python train.py --parallel_block=false --muon_scale="original" --momentum=0.95 --batch_size=48
Rows from block 2, named by matrix and row number. Rows with one number belong to one neuron. Each number is 128 + 24 x the weight over its row's rms, rounded and kept within 0 to 255. All counts start at 0. After the name is the row's rms in percent of the matrix's.
# fc1: MLP up (model.blocks.2.mlp.fc1.weight, 640x320), inputs 107-213
# fc2: MLP down (model.blocks.2.mlp.fc2.weight, 320x640, transposed), outputs 107-213
fc1.78 119 [163  63 182 116 127  90  96 116 149 124 157 125 109  70 146 195 115 160 132 159 118 188 113 147 150 157 133 115  85 138 131 141 172 120  98 122 111 124 123 112 108 118 150 139 106 122 122 119 161 155 124 150 145 160 142 122 145 133 112 118 111 185 158 127 143 101 153 171 131 143 137 166 106 154 173 144 132 156 122 106 160 126 178 150 149 123 124 106 137  90 129  81 139 117 160 114 167 154 158 128 148 141 140 130 104 137  88]
fc2.78 125 [115  93  90 136 126 131 148  92 126 109 131  89 105 137 153  98  87 130 130 132 133 102 105 134 107 135 145 128 162 142 124 124 129 164 140 104 117 139  83 129 147 153 133 145 124 111 120 150 124 141 177 142 135 134 105  62 114 135 102  97 125  94 122 136 129 155 125  78 148 124 137 112 100 147  96 139 100 133 139 139  96  87 149 101 105 136 157 100 100 160 151 192 130 108 137 107  98 142 113 117 122  74 108 143 142 136 133]
fc1.79 098 [132 122 184 138 144 140 120 133 133 104 134 103 127  84 134 157 138 124 120 170 144  91 113 129 153  80 143 151 121 100 156 127 119 115 131  81 135  89 118 137 139 152  83  95 105 112 135 147 151 134 149 128 144 101 115 153 125  79 114 142  91 156 154 105 163 156 142 148 127 146 165 149 103 145 145 144 130 116 148 145 119 142 117 120  97 128 117 112 136 186 143 132 123 164 157 182 112 151 103 104 138  73 156 123 167 152 148]
fc2.79 103 [118 104 111 150 133  75 162 130 114 132 149 113  88 119 128 107 117 134  72 134 116 156 122 142 111 175 111 186 118 178 132 158 124 160 126 130 144 185 152 135 113 125 140 127 128 122 105 140 143 109 104  82 157 162 138  85 113 129  85 152 161  68  96 118 120  89 169 133 137 138 136 140 158 117  85  87 126 159  95 111 115  69 131 141 136 144 182 107 103  74 132 145 166  96 162 102 116 106 140 158 144 153  85 141  88 109 103]
fc1.80 080 [149  85 125 183 160 159 111 176 164 155 166 113 135 152 122 149 130 135 106 150 142 117 111 151 126 106 134 143  94 139 117 135 137 144 130  67 121 117 116  92 124 130 115 122 103 146 139  80 109 161 143 124 126 150 123 153 161 169  96 139 139 117  82 132 141 158 126  93 126 131 179 118 130 141 100 145 114 106 105 144 135 149 118 135 164  95  96 119 141 127 105 168 153 143 101 108 127 102 124 119  81 128 134 134 105 110 131]
fc2.80 074 [106 125 144 124 103 111 153 145  73 135  69 116  97 123 120 135 132 131 154 139 120 131 116 122 128 110 119  88 186 116 118 105 165 117  96 146 136 107 163 167 156  99 151 124 108 114 114 206 122 158  92 144 100 139 123 162 157 110 128 140 108 127 124 134 136 159 115 113 127 146 125 138 121 135 124 127 106 109 135 161 127 181 142 134 136 151 130 108 136 131 153 115 158 142 143 121 109 167 113 134 177 152 114 118 144 102 116]
fc1.81 093 [164 124 144 148 113 129 170 108 144 155 165  96 105 140 143 117 157 113 172 120 136 101 102  65 146 148  92 136 126 132 134 135 125  81 115 169  62 146 152 136 112 111  80 132  83 154 125 126  86 101 147 160 103 115 139 180 132 128 175 121 158 129 132 119  79 170 151 108 156 157 153 118 138  82 179 102 116 148 155 178 184 124 134 118 138 123 139 116 117 157 148 122 123  93 140 101 149 124 103  91 164 152 144 118 106  92 109]
fc2.81 092 [107 143  77 120 137 126 131 132 145 128 118 168 127 105  71 122  99 135 101 158  99 130 124 185 110 125 136 159 132 144 153 111 118 157 150 119 189 128  94 139 177 129 171 105 146 126  69 121 160 163 102 108 149 162 144  98 144 133 122 122 130 156 173 116 172 137 204 139 117 125 124 127 113 166  89 147 170 121 121 122  63 142 119 128 128 121 123 144 136  58 109 125 171 172 129 112 115 131 134 103 106 117 113 104 141 171 136]
fc1.82 101 [ 94 127 133 144  69  71  79 147 121 125 179 149 129 140 132  85 140 116  79 172 163 143 134 119  93  98 130 148 135 125 125  80 114  91 146 127 153 115 155 141 125 159 140  89 115 133 107 124 108 100 143 153 121 118 121 156 123 137 136 117  95 134 120 101 130 112 137 165 130 126 137 117 153  79 182 169 119 157 129 168 111 166 118 125 108  95 138 113 145 129 113 146 146 101 116 122 107 103 125 121  90 140 133  93 102 130 120]
fc2.82 072 [148 108 111 111 180 163 178 111 146 129  96 111 110 122 136 172 129 138 164  71 111 118 134 130 145 155 116 124 139 119 149 150 147 132 117 103 104 133  92 150 169  93 111 130 125 145 132 109 173 156 109 111 163 121 130  94 147 117 145 130 148 139 150 135 149 180 149  97 118 115 121 131 105 184 109 106 141 100 139 104 137  99 144 127 152 150 136 135 134 136 141 126 144 125 136 131 127 121 131 120 165 134 122 146 171 132 119]
fc1.83 113 [120  97 170 121 159 106  88 117 123 142 130 158 128  69 122 146 119 111  78 115 114 105 142 121 161 110  89 126 112 146 105 107 120 168 167 147  90 153 113 139 125 150 183 135 177 122 146 118 153 138 134 143 158  90 155 100 124 109 103 137 107 102  66 117 118 103 149 140 138 127  85 145 139 159  66 138 132  75  93 121 135 138 163 123 122 151 160 158 112 142 140 172  99  88 140 115 108 154 121 131 141  94 137 118 149 131 130]
fc2.83 107 [169 127  88 105 101 141 148 121 143 156 155 117 137 152 137 100 125 135 144 108 125  79 172 162 105 150 179 143 108 130 128 168  97  81 137 142 137 136 105 155 116 122 119 105 167 128 119 132 127 109 111  97 139 115 157 140 116 118 156 141 142  66 119 102 112  95 153 119 153 126 127 123 152 127  95 104  96 136 116 125 144 128 135 154 119 129  90 108 173 163 158 129 102 168 175  98 164 123 160  95 123 112 150 124 121 118 103]
fc1.84 113 [147 141 100 127 127 185  72 125 146 151 105 175 132 145 164  86 107 137 118 144 146 145 142 133 171 148 164 124 160  78 112 110 110  92 158 100 126 113 131 106 140 103  91 122  95 129 126  99  67 102 130 139  96  75 113 122 105 104 104 112 126 137 166 141  98 127 161 142 126 105 146 154 121 130 160 104  99 104 105 163  33 124 128 131 145 144 116  98 152  97 121 156 108  96 152 162 137 150 144 145 159 107 129  90 136 134 112]
fc2.84 083 [113 118 128 113 144  88 165 112 109 126 136 100  99 115 102 160 147 129 128 132 123 113 142 119  91 109  89 120 124 153 137 139 135 158 102 135 136 118 137 129 129 155 160 106 162 131 150 173 171 155 112 120 123 185 104 137 133 106 113 134 136 129 115  77 175 102  87 103 160 122 151 125 141 131 115 109 172 155 145 111 184  97 141 123 117 134 124 138 126 144 108 101 126 163  97  89 112 105  93 107  93 141 103 163 124  99 144]
fc1.85 105 [121 118 159  83 157 101 165 106 113 130 175 152  75 138 149  88 131 135 125 107 146 144 105 115 145 151 159 111 125  92 116 139 127 137 105 143  96 105 107 111  77  99 139 107 110 106  97 120 104 157 169 140 139 109 110 102 137 108 134 135 110 149 167 119 129 144 135 158 112 155 123 126 142 134 109 127 132 101 114 118 143 162 129 144 130 121 154  94 124 131 119 102 128 161 101 122 147 172 121 104 173 106 114  93 161  95 129]
fc2.85 125 [151 153 121 110 114 100 154 148 106 134  91 128  97 142 157 149 151 150  92 130  92 113 134 119  96 133 127 137 147  58 134 144 141 126 169 139 111  97 123 118 119  80 155 144 121  94 157 149 138  90 159 149 127  71  94 155 120 133 123  80 129 117 114 116 137 154 128 128 115 148 123 121 138 126 144 126 151 104 125 101 140 145 148 138 133 128 171 115 126 103 128 160 111 127  76  72 161  57 134 116 116 128 117  81 138 105 105]
fc1.86 125 [138  82 150 122 179 120 104 151 104 132 169 107 118 100 123  76 110 121 149 145  86 109 122 174 123 145 122 108 147 132  98  82 138 117 106 129 133 143 130 159 151 125  79 148 109 114 135 129 100 115 157 100 136 116 168 164 143 131 116 135 118 132 168 100 100 143 136 123 135 148 130 105 105 143 109 138  65 146 136  67 122 124 134 136 110 152  92 138  97 137 119  87 147  78 121 112 119 108 136 154  86 122  75 145 133 108  98]
fc2.86 146 [ 50 168 156 151  79 153 148 105 123  97  92 138 128 125 110 129 138 133  93 116 121 104 138 153 110 123 124 125 110  99 139 126 119 100 173  78 149 103 135 116 145 119 158 126 130 154 117  89 142 167 141 163 110 133 129  79 168 158 125 160 115 150 130 145 118 152 115 168 120 160 130 117 100 131 125 146 102 133 147 115 108  94 120 114 137 138 126 135 131 148 132 146 107 143 123 147 119 123 108 149 126 106 168 124 142 175 144]
fc1.87 104 [131 110 128 153 135 132 152 151 115 157  91 130 150 116  93 151 150 151 147 145  92 191 110 147 167  95 101 147 142  95 100 150  81 153 111  68 139 155 120 116 148 129 137 122 129 121 102 114 124 131 129 186  89 160 157 166 141 152 134 140  93 135 127 133 107  85 140 127 137 183 124 138  69 151 117 134 132 122 154 123 138  98 104 100 118 175 143  94 112 110 150 127  82 148  85 100  95 102 126  83 157 104 162  87 137 112 115]
fc2.87 103 [157 134  87 102 133 136 144 117 158  84 151 153 114 156 117  78 115 134  83 132 150  57  87 151 118 126 123  87 120 125 153 108 117 111 142 169 144 103 109 142 109 100 114 166  86  86 154 129 127 134 104 107 124 133 119  84 132 100  97 111 121 151 121 117 164  91 146  98 113 128 198  90 144  89 139 128 115 112 123 128 116 159 110 124 131 114 122 155 178 129 137 126 166  97 191 156 144 121 100 141  90 117 147 110 129 108 148]
fc1.88 063 [119  98 123 147 141 191 124  97 180 152  94 144 112 113 119 159 115 108 121 174 135 155 141 125 138 162 149 141  76 122 135 122 110 165 160 102 116 153 125 108 111 142 106 123 152 135 136 122  85  99 118 119 156 113 139 105 138 105 128 143 125 110 134 129 131 121 156 126  86  86 142 112 115 130 111 118 113 160 113  97 127 110 117 164 115 104 114 130 157 131 121 125 126 126 128 113 146 143 110 105  79 114 152 173  96 127 131]
fc2.88 049 [115 176 157 118 128  73 122 139  60 101 135 119 124 137 133  98 151 137 120  67 107 141 165 154 122  82 133 116 165 122 117 104 125  97 111 150 163  96 115 141 171 158 114 111  81 116 147 154 127 145 141 141 114 131 108 140 131 126  93 124 137 127 144 152 117 101 100 122 106 154  71 149 134 129 129 142 137 101 149 160 141 128 149 119 112 129 128 112 109 113 119 108 128 145 136 112 113 112 152 118 200 138  98  99 158 114 108]
fc1.89 104 [106 151  94 114 130  97 109  93  99 131 125  93 105 110 138 159 163 131 122 137 106  86  87 137 162 141 143 148 177 158 110 104 113 168 109 133 147 113 158 145 103 106 161 137 176  81 130  85 107 113 108 139  81 164 116 100 143 101 115 121 149 129  63 122 167 119 133 156 143 165 128 132  98 104 118 147 111 103 149 133 160  92 112 109 137 120 133 117 171  97 121 133 170 169 112 156 147 117 141 185 156 131 142 126 161 113 123]
fc2.89 102 [119 137 107 163  83 170 152 113 117 131  56 172 146 107 141 126 128 119 114 125 129 131 129  93 152  95 127 143 104 110 114 167  91 101 149 114 149 145 156 127 151 171 144 140  91 168  86 110 121 120 156  99 116 162 142 160  89 129 160 141 155 119 122 132 105 153 113 116 135 149 182 106 156  93 148 159 118 123 122 135  84 128 142 114 123 114 128  71 151 123 129 117 133 135 123 139  81 117 137 105 144 121 131 157  82 104 163]
fc1.90 104 [117  74 140 156 101 152 147 123 130 136 107 104 117 133 183 164 164 151 128 108 134 136 132 147 140 147 123 132 136 140 104 197 126  62 123 123  95 138 140 142 112 117 153 154 107 175 128 104  99 103 104 151 121 142 109 166 132 100 135 102 129 124 161 113 147 132 154 161 114  89  97 142 147 140 103 170 150  93 132 114  97 120 131 147 135 120 155 146 114  68 107 139  68 140 122 171 131 129 137 170 158 107 121 152 143 152  93]
fc2.90 117 [143 180 133 148 138 106 125  95 114 111 123  86 119  99  71 150 132 160 158 110 129 102 117 136 107 122 152 156 115 140 111 117 129 139 154  98 145 112 131 126 134 142 143 128 133  74 119 156 119 162 146 154 132 130 143  83 130 134  99 151 119 132 103 152  98 133 121  94 112 178 154 100 108 138 117 145 149 113 144 127 166 137 138  93 109 140 121 125 154 124 102 196 171  78  88 113 136 122 154 179 120 118 141 155 125 159 129]
fc1.91 042 [ 86 120  93 120 107 102 168 125 133 102 135 120 164 139 152 104 141 114 104 126 114 134 140  96 112  82 177 146 132 158 177  96 115  97 122 148  93 120 132 122 176 134 141 129 113 147 113  86 104 113 111 134 121  99 168 114  97 124 101 112  94 127 111 109 112 127 109 117 134 139 124 138 119 139 159 135  97 147 135 158 123 115 123 109 139 145 100 147 135 118 124 145 150 109 152 168  95  95  90 122 177 135 110  91 180 123  87]
fc2.91 041 [172 165 151 135 146 136 115 136 149  98 114 108 116  99 101 148  92 161 123 100 156 105 161 136 122 182 111 162 142 112  70 149 138 164 121 128 152 158 124 119  95 109 137 103 169 117 132 142 169 147  98 119 149 120 100 152 153 119  96 128 182 118 162 137 134 100 132 110 121 155 172 131 124 123 138 118 141 149 160 124 128 146 136 101 135 130 195  99 149 165 125  92 107 158  99 101 163 121 164 124 102 110 195 118  86 119 140]
fc1.92 093 [150 115 114 120 155 111 134 125 118 112 133  90 119 115 125 132 146 133  84 139 171 158 142 102 136  86 135 101 112 140  98 119 135 151 110 110 120 157 170 156 156 129 134 121 170 108 124  92 127 131 131 111 134 146 110 131 174 126 165  86 133  80 142 171 125 117  92 154 160 108 118 135 108 123 181 171 147 102 139 175 158 114 146 123 131 144 133 164  95 109 107 145 137 119 147 119 133 159 145 138 157 119 144 140 111 121 127]
fc2.92 115 [109 109 143 115 118 142 126 143 133  93 115 127 153 161 150 150 163 161 134  82 117 147 130 122 116 100 143 129 122  93 138 120 113 142 129 140 147 115 113 145 129 140 115 136 127 140 162 107 110  96 119 157 132 112 113 121 134 101 145 153 122 146 129 153 175  95 169  92 110 134 147 172 130 146 148  90 134 109 104  93 131 104 147 164 101 137 111 102 116 143 139  68 177 153 142 122 146 118 157 190 133 130  77 165 112 130 134]
fc1.93 120 [148 130 137 100 151  70 134 145 125  81 166 133 146 102  91 110 136 146 137 119 121 131 163 127 154 141  72 151 115  99 130  86 127 138 166 152 157 144 169 123  96 171 132 144 143 112 152 155 150 120 103 168 100 128 123 123 103 137 140  75 189 125 102 131 172 119 105 166 121 127 106 102 158 122 165 118 147 141  95  86 111  91 140  93 131 116 142 112 136 124 136 157 109 155  92 166 120 148 137 119 139 121 136 116 191 125 150]
fc2.93 150 [ 75 117 150 131 108 180 156  96 118 132 102  86 145 146 143 140 137 115 103 119 137 159 104  96 150 116 181 103 150 147 149 108 138 139  60 123 113 121 139 126 172  90 123 120 131 144 135 117 117 151 125  86 159 141 132 154 169 127 121 178 110 115 131 127  97 148 135  91 146 112 125 113 112 151  92 153 123 119 186 174 140 180 131 134 125 122 110 121 129 122 143 140 137 108 157  79 128 133 152 143 125 122 105 141  85 100 104]
fc1.94 109 [ 72 181 140 163 115 135 154 113 149 151 146 105  85 121 124 145  94 143 104 135 111 116 153 107 153 120 123  95 124 111 137 154 104  94  87  79 134 132 184 141 112 145  96 128  98 122 145 134 123  83 157 115 154 141  97 139 189 123  99 135  82 155 138 130  96 160 142 101 146 126 138 140  74 123 165 121 126 163 123 120 149 148 133 119 138 140  95 114 137 132 152 114 155 122 103 129 131 145 129 149 144 114 127 142 105 120 126]
fc2.94 111 [133 106  95  79 105 149 128 132 138 125 134 142 147 167  99 111 130 133 128  91 138 139 147 186 108 106 121 115 132 109 113  96 177 126 119 145 131 157 132 157 140 127 149  96 127 158  93 162 117 171 121 146 140 144 151 144 133 137 136 147 188 129 143 130  79 133 128 113 124 100 161  95 149 152 128 124  97 122 168 150 159 136 119 114 134 130 155 135 147 133 174 137 123 103 102 157 133 137 124  56 135 142  99 139 127 137 133]
fc1.95 102 [164  78 115 168 158 139 116 111 142 134 147 127 134 109 146 114 119 114 147 121 117 108 156 141 146 130 102 160 102 109 130 126 116 102 181  58 134 145 160 104 154 103 116 140  95  82  91  92 151  89 136 144 163 120 175 129 125 110 107 121 110  97 116 146 121  54  83 130 118 149 122 115 125 120 132 124 172 163 108  98 148 200 127  73 125 137 130 149 135 106 126  97 144 123 173 139 137 119 107 115 137 142 106 110 124 126 165]
fc2.95 113 [146 161 128 103  97 152 129 143  99 106 126 125 111 149 156 137 120 119 125 104 154 121 143  68 174 114 130 147 144 108 105 108 133 133  62 158 111  98 128 108 110 122 115 142 145 146 168 143 115 158 108 100  92 101 161  72 130 110 136 119 131 115  76 117 123 125 103 138  94 137 125 127 106 133 127  89 117 108 150 159 136 107 146 176 145 136 127 114 145 156 120 181 185 170  94 122 116 120 137 157 137 148 169  94 124 135 122]
fc1.96 096 [140 109 159 129 123 149  77 124 165  95 110 125 154 179 141 120  76 123  72 143  99 123 125 171 133 166 144  91 183 157 102 155 136 132  92 147 128 129 138 114 157 114 129 143 116  96 116  88 114 150 157 151 138 124 143 143 129 131 133  77 110 145 172 149 133 153 140 151 143  96 138 113 107 186 112 110 143  83  88 129 123  81 124 109 134 113 126 108 113 142 104 119 145 132 102 154 179 179 122 108 135 123 102 128 100  87  90]
fc2.96 098 [102 109 128 116 102 145 147 108 130 129 126 126  87  85 124 127 125 137 175 162 172 123 127 115 142 139 134 137 136 140 169  91 130 147 146 105  94 152 132 105 173 164 114 121 168 170 146 126 165 172 140 109 108 114 119  83 124 118 132 148 149 117 106 103 110 131 116  77 113 114 137 131 170 115 168 164  97 135 144 135 161 147 129 122 130 136 118 134 172 115 156 111  96 110 157 145 119 122 127 133 159 108 141 100 176 168 159]
fc1.97 129 [118  98 148 147 129 126 175  77 107 171 137 134  98 115 147 162 126 139 100 147 106 136  99 128 149 106 112 114  75 130 116 163 132  90 138 152 119  88 129 132 112 139 136 141 140 171 165 140 128  84 130 154 130 134 138 137 156 113 130 124 103 123 161 173 203 128 156 131 132 109 126 144 159 131 154 123 166 119 152 113 156 173 122 136 137 145 138 142 127 100 135 208 129 119 108 125 121 125 126 204 124  88 151 138  94 119  98]
fc2.97 130 [140 115 140 139 115 114 156 101  90 103 104 134 112 163 123 123 131 119 133 139 134 137  89 111 110 144 155  94 142 125  98 111 122 200  85 123 155 104 145 143 146 153 120 153 111 104 156 151 114 131 161 141  92 164 124  94 147 149 156  97 111 115 130 134 134  96 130 129 109 127 150 114  95 138 126 109 130 131 136 148 135 123  98 144 120 121 134  94 160 104 173 126 106 113 133 152 130 157 156 136 172 184 126 198 199 129 131]
fc1.98 081 [ 95 141 173 157  51 114 133 140 130 138 136 117 127 136 136  94  83 124  86 129  93 132 128 131 162 124 155 123  56 111 138 122 124 173 172 150 145 100 132 131 171 121 149 133 138 174 151  97 129 132 125 117 134 127 175 142 140 131 132 153 118 147 162 128 135 100  84 109 140 100 125 135 120 134 106 138 112 167 221 139 165 107 163 158 117 129 107 115 118 134 132 105 130 120 116 114 113 140 105 104 151 157 113 121 168 145  90]
fc2.98 056 [146  97  65 100 162 129 112 132 137 122 133 114 129 120 127 149 157 153 153 137 162 123 111 159 113 125  96 145 171 141 121 148 116  97  97 106  95 164 140 142  98 132  91 138 130 101  97 150 117 134 107 148 131 130 100  78 121 137 161 117 131 123  92 146 108 142 201 135 104 148 111 127 136 134 138  84 125  99  20 100  89 165 137 102 151 150 189 145 143 131 121 152 117 171 136 134 148 132 160 147  99 115 148 108  92  99 149]
fc1.99 107 [121 179 113 154 200 127  75 167 110 129 100 110 105 103 139 140 125  60 148 114 136 113 154 117 124 155  99 134 131 140 117 142 136 159 113  85 105 141 154 111 117 119  95 138 157 111 144 127 139 163 104 133 156 137 128 129 156 154 128 167 112 162 141 125 102  82 120 154 134 160 112 145 104 143 107 130 119 145 153 122 127 105 133 153 177 112 115 127 121 114 125 124 142 177 123 121 119 120 147 101 108 122 169 110 102 175 143]
fc2.99 110 [133  72  94  93  75 125 158 100  73 118 140 173 128 150 108 112 136 102 122 177 130 151 195  98 122 113 159  97 124 172 114 121 143 121 124 131 162 116  83 153 148 132 163 113 137 128 176 151 110 132 146 143  99  75 134 115 101 129 126 105 153  82  88 133 136  96 109  77 120 125  93 161 125 109 134 119  88 146 157 140 134 126 140 114 153 135 134 145 133 156 104 126 152 110 150 149 119 128 117 184 136 149 104 133 136  98 135]
fc1.100 081 [ 91 130 136 103 163 148 113  77 139 137 128 170 126 151 170 121 126 103 121 121 125 136 131 138 135 115 137 139 142 136 140 124 107 101 125 154 125 146 147  94 140 115 163 107 140  93 122 123 136 168 108 101 150 116 132 128 145 126 131 149 113 134 153 120 123 106 140 142  84 132 117 109 114 109 139  99 162 114 158 116  69 149 142  99 142 141 160 121 125 140 118 104 119 117 145 110 161 136 138 112 137 137  93 143 123 132  93]
fc2.100 101 [120 132 172 122 115 121 180 131 144 159 112  87 161  93  97 118 112  94 122 119 139 121 154 119 124 140 113 137 125 125 143  88 155 148 126 122 144 185 142 156  93 130 113 156 152 164 105 160 169 123 132  97 121 188 139  97 105 165 117  99 120 134 153 112 141 143 112 138 126 141 114 166 156 124 108 126 179 104 111 142 156 151 120 107 134 126 170 112 163 149 106 121 140 148 112 115 116 151 133 169  80 162 121 138 124 133 147]
fc1.101 092 [ 96  78 117 148 114 141  64 142  93 137 108 104 155 134 126 103 116 143 115 139 122 155 112 126 122 138 140 147 139 153 175 121 128 174 118 138 122 163 136 131 180 116 110 155 145 160 140 122 153 132 122 116 116 125 141 134 154 145  89 114  91 127 139 138 130 166 169  98 120 131  87 153 138 103 177 102 146 135 135 146 103 101 123 115 122 105 131 135 121 127 112  96 109 135  86 137  77 134  92  67 100 141 115 121  91 143 110]
fc2.101 099 [147 169 154 117 118 122 127 117 104 109  96 110 139 105 105  92 152 124 124 112 139 100 116 127 114  95 134 132 128  90 108 139 103 122 159 128 128 170 127 153 125 171 141 112 160 111 160 102  88  94 176 152 118 162 130 113 125 103 172  73 171 156 132 110 160 126 125  84 155 101 144 118  95 149 114 152 120 136 134 117 128 122 125 130 117 153 129 137 122 146 136 133 170 103 138 140 115 125 160 189 153 122 117 130 141  99 160]
fc1.102 136 [118 115 125 101 167 116 121 120 138 149 120 146 207 101 149 130 125 122 117 119 113 111 130 143 116  79 155 141 135 133 127 104 122 126 100 130 160 133  97 114 104  72 118 127 167 111 137 136 157 117 126 106 124 147 145 128 112 137 171 128 118 117 140 125 128 155 137 119 130 129 108 153 172 150 116 142 120 115 105 109 142 125 145 148 134 115 109 164 100 155 118 182 143 149 148 129 137 139 169 186 127 107 152 120  71 145 100]
fc2.102 136 [150 129 182 127 104 137 107  91 179 110 149 138 119 167 159 141 137 131 147 150 101 130 133 143 142 129 101 136  81 162 166 126 138 160 118 112  89  92 127 115 156 121  91 110 135 160  86 141 118 152  71 112 145 149 135 131 135 105 137 137 149  99 149 131 134 144 136 115 133 130 118  94 151 113  91 135 140 124 129 116 145  96 110 140 110 139  90 112 149 124 104 149 140 145  96 135 130 156  95  90  96 139 140 134 135 131  98]
fc1.103 093 [148 132 141 150  85 126  58 147 138  83 109 127 188 109 112 142 107 134 114 111 133 157 141 138 155 121 124 133 123 125 123 104 124 108  69 117 140 107 128 139 141 136 105  77 149  84 127 113  86 144 141 107 133  94 150 144 177 150 124 137 132 124 108 137  77  96 118 129 137 138 129 175 129  92 118 124 175 164 181 135 136 142 137 123 123 144 144 125 122 162 123 156 153 133 134 104 128 126 100  94 125 122 123 133 109 145 139]
fc2.103 101 [100 107 102  89 183 139 167 117 155 132 134 146  96 188 166 126 147 124 156 127 130 140 158 124 139 128 117 130 130 138 133 118 146 137 110 173 142 126 162 143 135 105 146 143 105 151 133 168 131 136 103 147  99 124 139 168 109 100 135 121 147 139 133 150 153 163 109 120 111 109 149 101 139 151 141 140 115 118 150  98 116  98  72  69 138 118 134 145 118 127 139 106 130 157 114 138 148 166 163 180 141 149 127 114 178 121 153]
fc1.104 124 [ 58 123 144 131 104  44  51 153 112 151 111 148 135 117 142 126 124 123 130  91 156 124 148 150 101 148 104  99 130 119 143 134 135 115 191 164 122 117 130 140  96 110  84 127 143 112 162 140  59 100 112 118 136 115 106 115 147 129 122 126 180 102 127 108 142  97  87 162 123 142 141 121 144 132  88 141 128 132 131  96 185 141 129 149 120 147 138 133 123  91 134 106  86 145 121 148 140 130 109  84 152 146 141 134 111 144 165]
fc2.104 093 [178 145 118 130 144 215 183  82 126 104 133 102 125 128 110 135  93 112 129 144 151 124 109 111 138 113 128 171 117 137  92 140 116 122 108 113 169 124 129 127 157 135 194 118  97 142 106 144 191 107 152 141 146 152 110 108 110 129 125 128 109 149 116 144 128 160 179  96 121 145 122 124 149 125 150 125 124 115 115 124  81  81 136 119 138 118  96 107 130 192 122 171 133 120 150 121 115 105 145 152 110 112 132 100 161 141 111]
fc1.105 099 [123 129 116 125 131  97 131 108 108 131 168  95 115 123 119 126 103 133 167 130 139 110 129 122 132 118 109 165 152 162  70 136 141 113 133 120 144 135 158 112 143 141  97 137  93 108 126 158 163 115 144  59 118 114 167 138 127 107 109 119 117  99 146 120  84  87 118 135 151 180 161 109 106 135  89 135 104  99 146  94 119 120 109 125 128 117 101 142  99 152 113 120 171 114 155 127 140 126 102 165 171 107 152 136  88 149 151]
fc2.105 101 [ 90 117 126 121 127 142 128 166 153 105  69 151 121 145 103 133 206 159 108 150 133 134 152 131 142 119 155 127 100 121 101 144 157 155 145 116 144 115 121 123  96 167 142 131 166 130 129 115 158 109 144 160 113  83 152 136 128 106 132 152 129 131 139 132 128 122  50 141 100 140  89 115 131 124 145 121 151 109 150 146  98 153 130 117 147 142 117 141 100 156 138 100  84  98 151 149 137 111 139 101  94 112 104 129 121  96 134]
fc1.106 123 [166  93 159  66 133 125 194  98 107 121 140 156  89 146 136 100 164 116 133 123  85 137 161 155 116 117 122 151 142 106 167  56 114 125 117 162 118 122 144 143 139 114 126 172 120 139 122 109 130  93 121 196 147 119 118 101 114 126 128 145  98 114 105 138 145 141 147 132 109 124 116 142 135  92 129 156 127 145 131 140 114 151 135 149 121 144 110 144 131 105 114 154 138  96 131 102 157 131 134 169 176  81 135 139 114 148 125]
fc2.106 104 [120 135 119 171 107 150 110 131 106 121 138 102 117 142 165 129 132 141 150 191 125 120 151 120 128  96 174 123 125 148 119 143 129 133 109  99 138 128 122 178 124 176 133 119 121 121 125 142 134 134 122 129 118 128 109 128 130 120 123  82 161  85 148 130  59  71 105  96 128 166 145 114 121 159  87 162 142 175 137 119 153 118 106  83 145 131 133 111 156  93 113 113 117 113 150 139 163 124 116  80  97 145  73 111  88  99 158]
fc1.107 105 [122  96  92 147 111 128 110 129 128 137 106  96 142 135 112 142 122  85 116  88 133 113 111 137 134 141 109 151 158  87  80 139 122 117 120 152 140 133 147 148 144 145 107 138  94 121 113 132 174 109 163 123 144 110  94 133 140 157 129 149 150 148 127 135 166  93 116 126 146 115 116 145 137 162 167 132 117 114  95 116 138 162  90 150 109 119 125 108 179 183 132 147 115 136 106 131  63  93 114 131 155 156 117  88 153  96  91]
fc2.107 122 [153 162 105  80 171 117 143 152 125 138 151 156 168 142 149 103 150 112 148 147 147 134  77 148 144 107 127  78 100 136 141 146  96 126 157 131 144 173 101 132 162 104 152 128 156 135  91  81 119 120  90 173 161 124 114 133 137  70 111 105 137 136 109 101 101 122  88 145 136 107 155 103 144  89 156 126 152 170 157  66 152 120 126 137 110 124 109 109 120 114 110 127 141 128 126 114 126 130 140 139 111 130 170 154 128 106 164]
fc1.108 075 [177 127 117 103 133 150 152 112 112 148 141 158 156 131 148 134 132 102 101  75 174 137 126 176  99 153 121 157 118 148 157  61 132 117  71  88 145 121 140 123 149 101 154 140 116  99 148 126 124 122 165 112 109 118 135 131 156 118 107 142 123  95 131 137 104 136 103 120 126 129 158 124 171 117 122 123 114 139 115 123  77  99 146 141 123 115 126 129 105 121 124 119 137 115 141 128 128 154 113 137 180 109 129 119 104  99  93]
fc2.108 072 [109 162  82 140 120  93 113 136 173 104 120  81 123 110 107 120  88 126 165 186  84 122 160 134 145 115 123 134 164 138 131 127 120 155 155 143 110 121 106 154 127 112 107 154 124 141  73 148 155 126 106 128 130 140 124 101 123 158 128 109 109 145 103 139 153 121 153 119 122 138 115 101  68 137 115 145 131 148 108 138 182 115 125 135 150 132 126 132 153 136 111 152 113 103  89 140 138 142 147 115  50 152 130 104 159 159 115]
fc1.109 130 [ 43 124 127 162 160  64 135  90 135 131 167 119 158 143 157 129  97 140 125 129  99 119 140 128  90 106 164 144  71 110 149 134 143  77 167 115 145 138 133 132  84 110 165 123 127  96 103 127 104 146 114 168 131 124 118 145  97 109 136 169 104 179 103 128 126 126 102 140 131 137 103 126 143 115 173 179  93 131  99 161  94 116 127 122 126 137 118  93 122 110 117 139  82 129 131 157 136 140 116 126  78 114 152 148 153 152 159]
fc2.109 086 [196 117 139 105 109 193 140 157 122 133  76 148 106 101 103 132 161 133 121 150 163 134 113 132 135 144  82 129 163 168 117 130 151 160 111 146 141 109 139 133 165 160  72 126 126 135 143 136 159 114 134  85 128 126 143 109 132 145 146 103 153 108 138 120 121 166 147 116 133 121 183 152 121 145 102  74 188 152 164 122 168 152 120 137 130 119 139 157 123 165 112 107 167 138 131 124 126 127 137 133 175 152  91 119 105 131 113]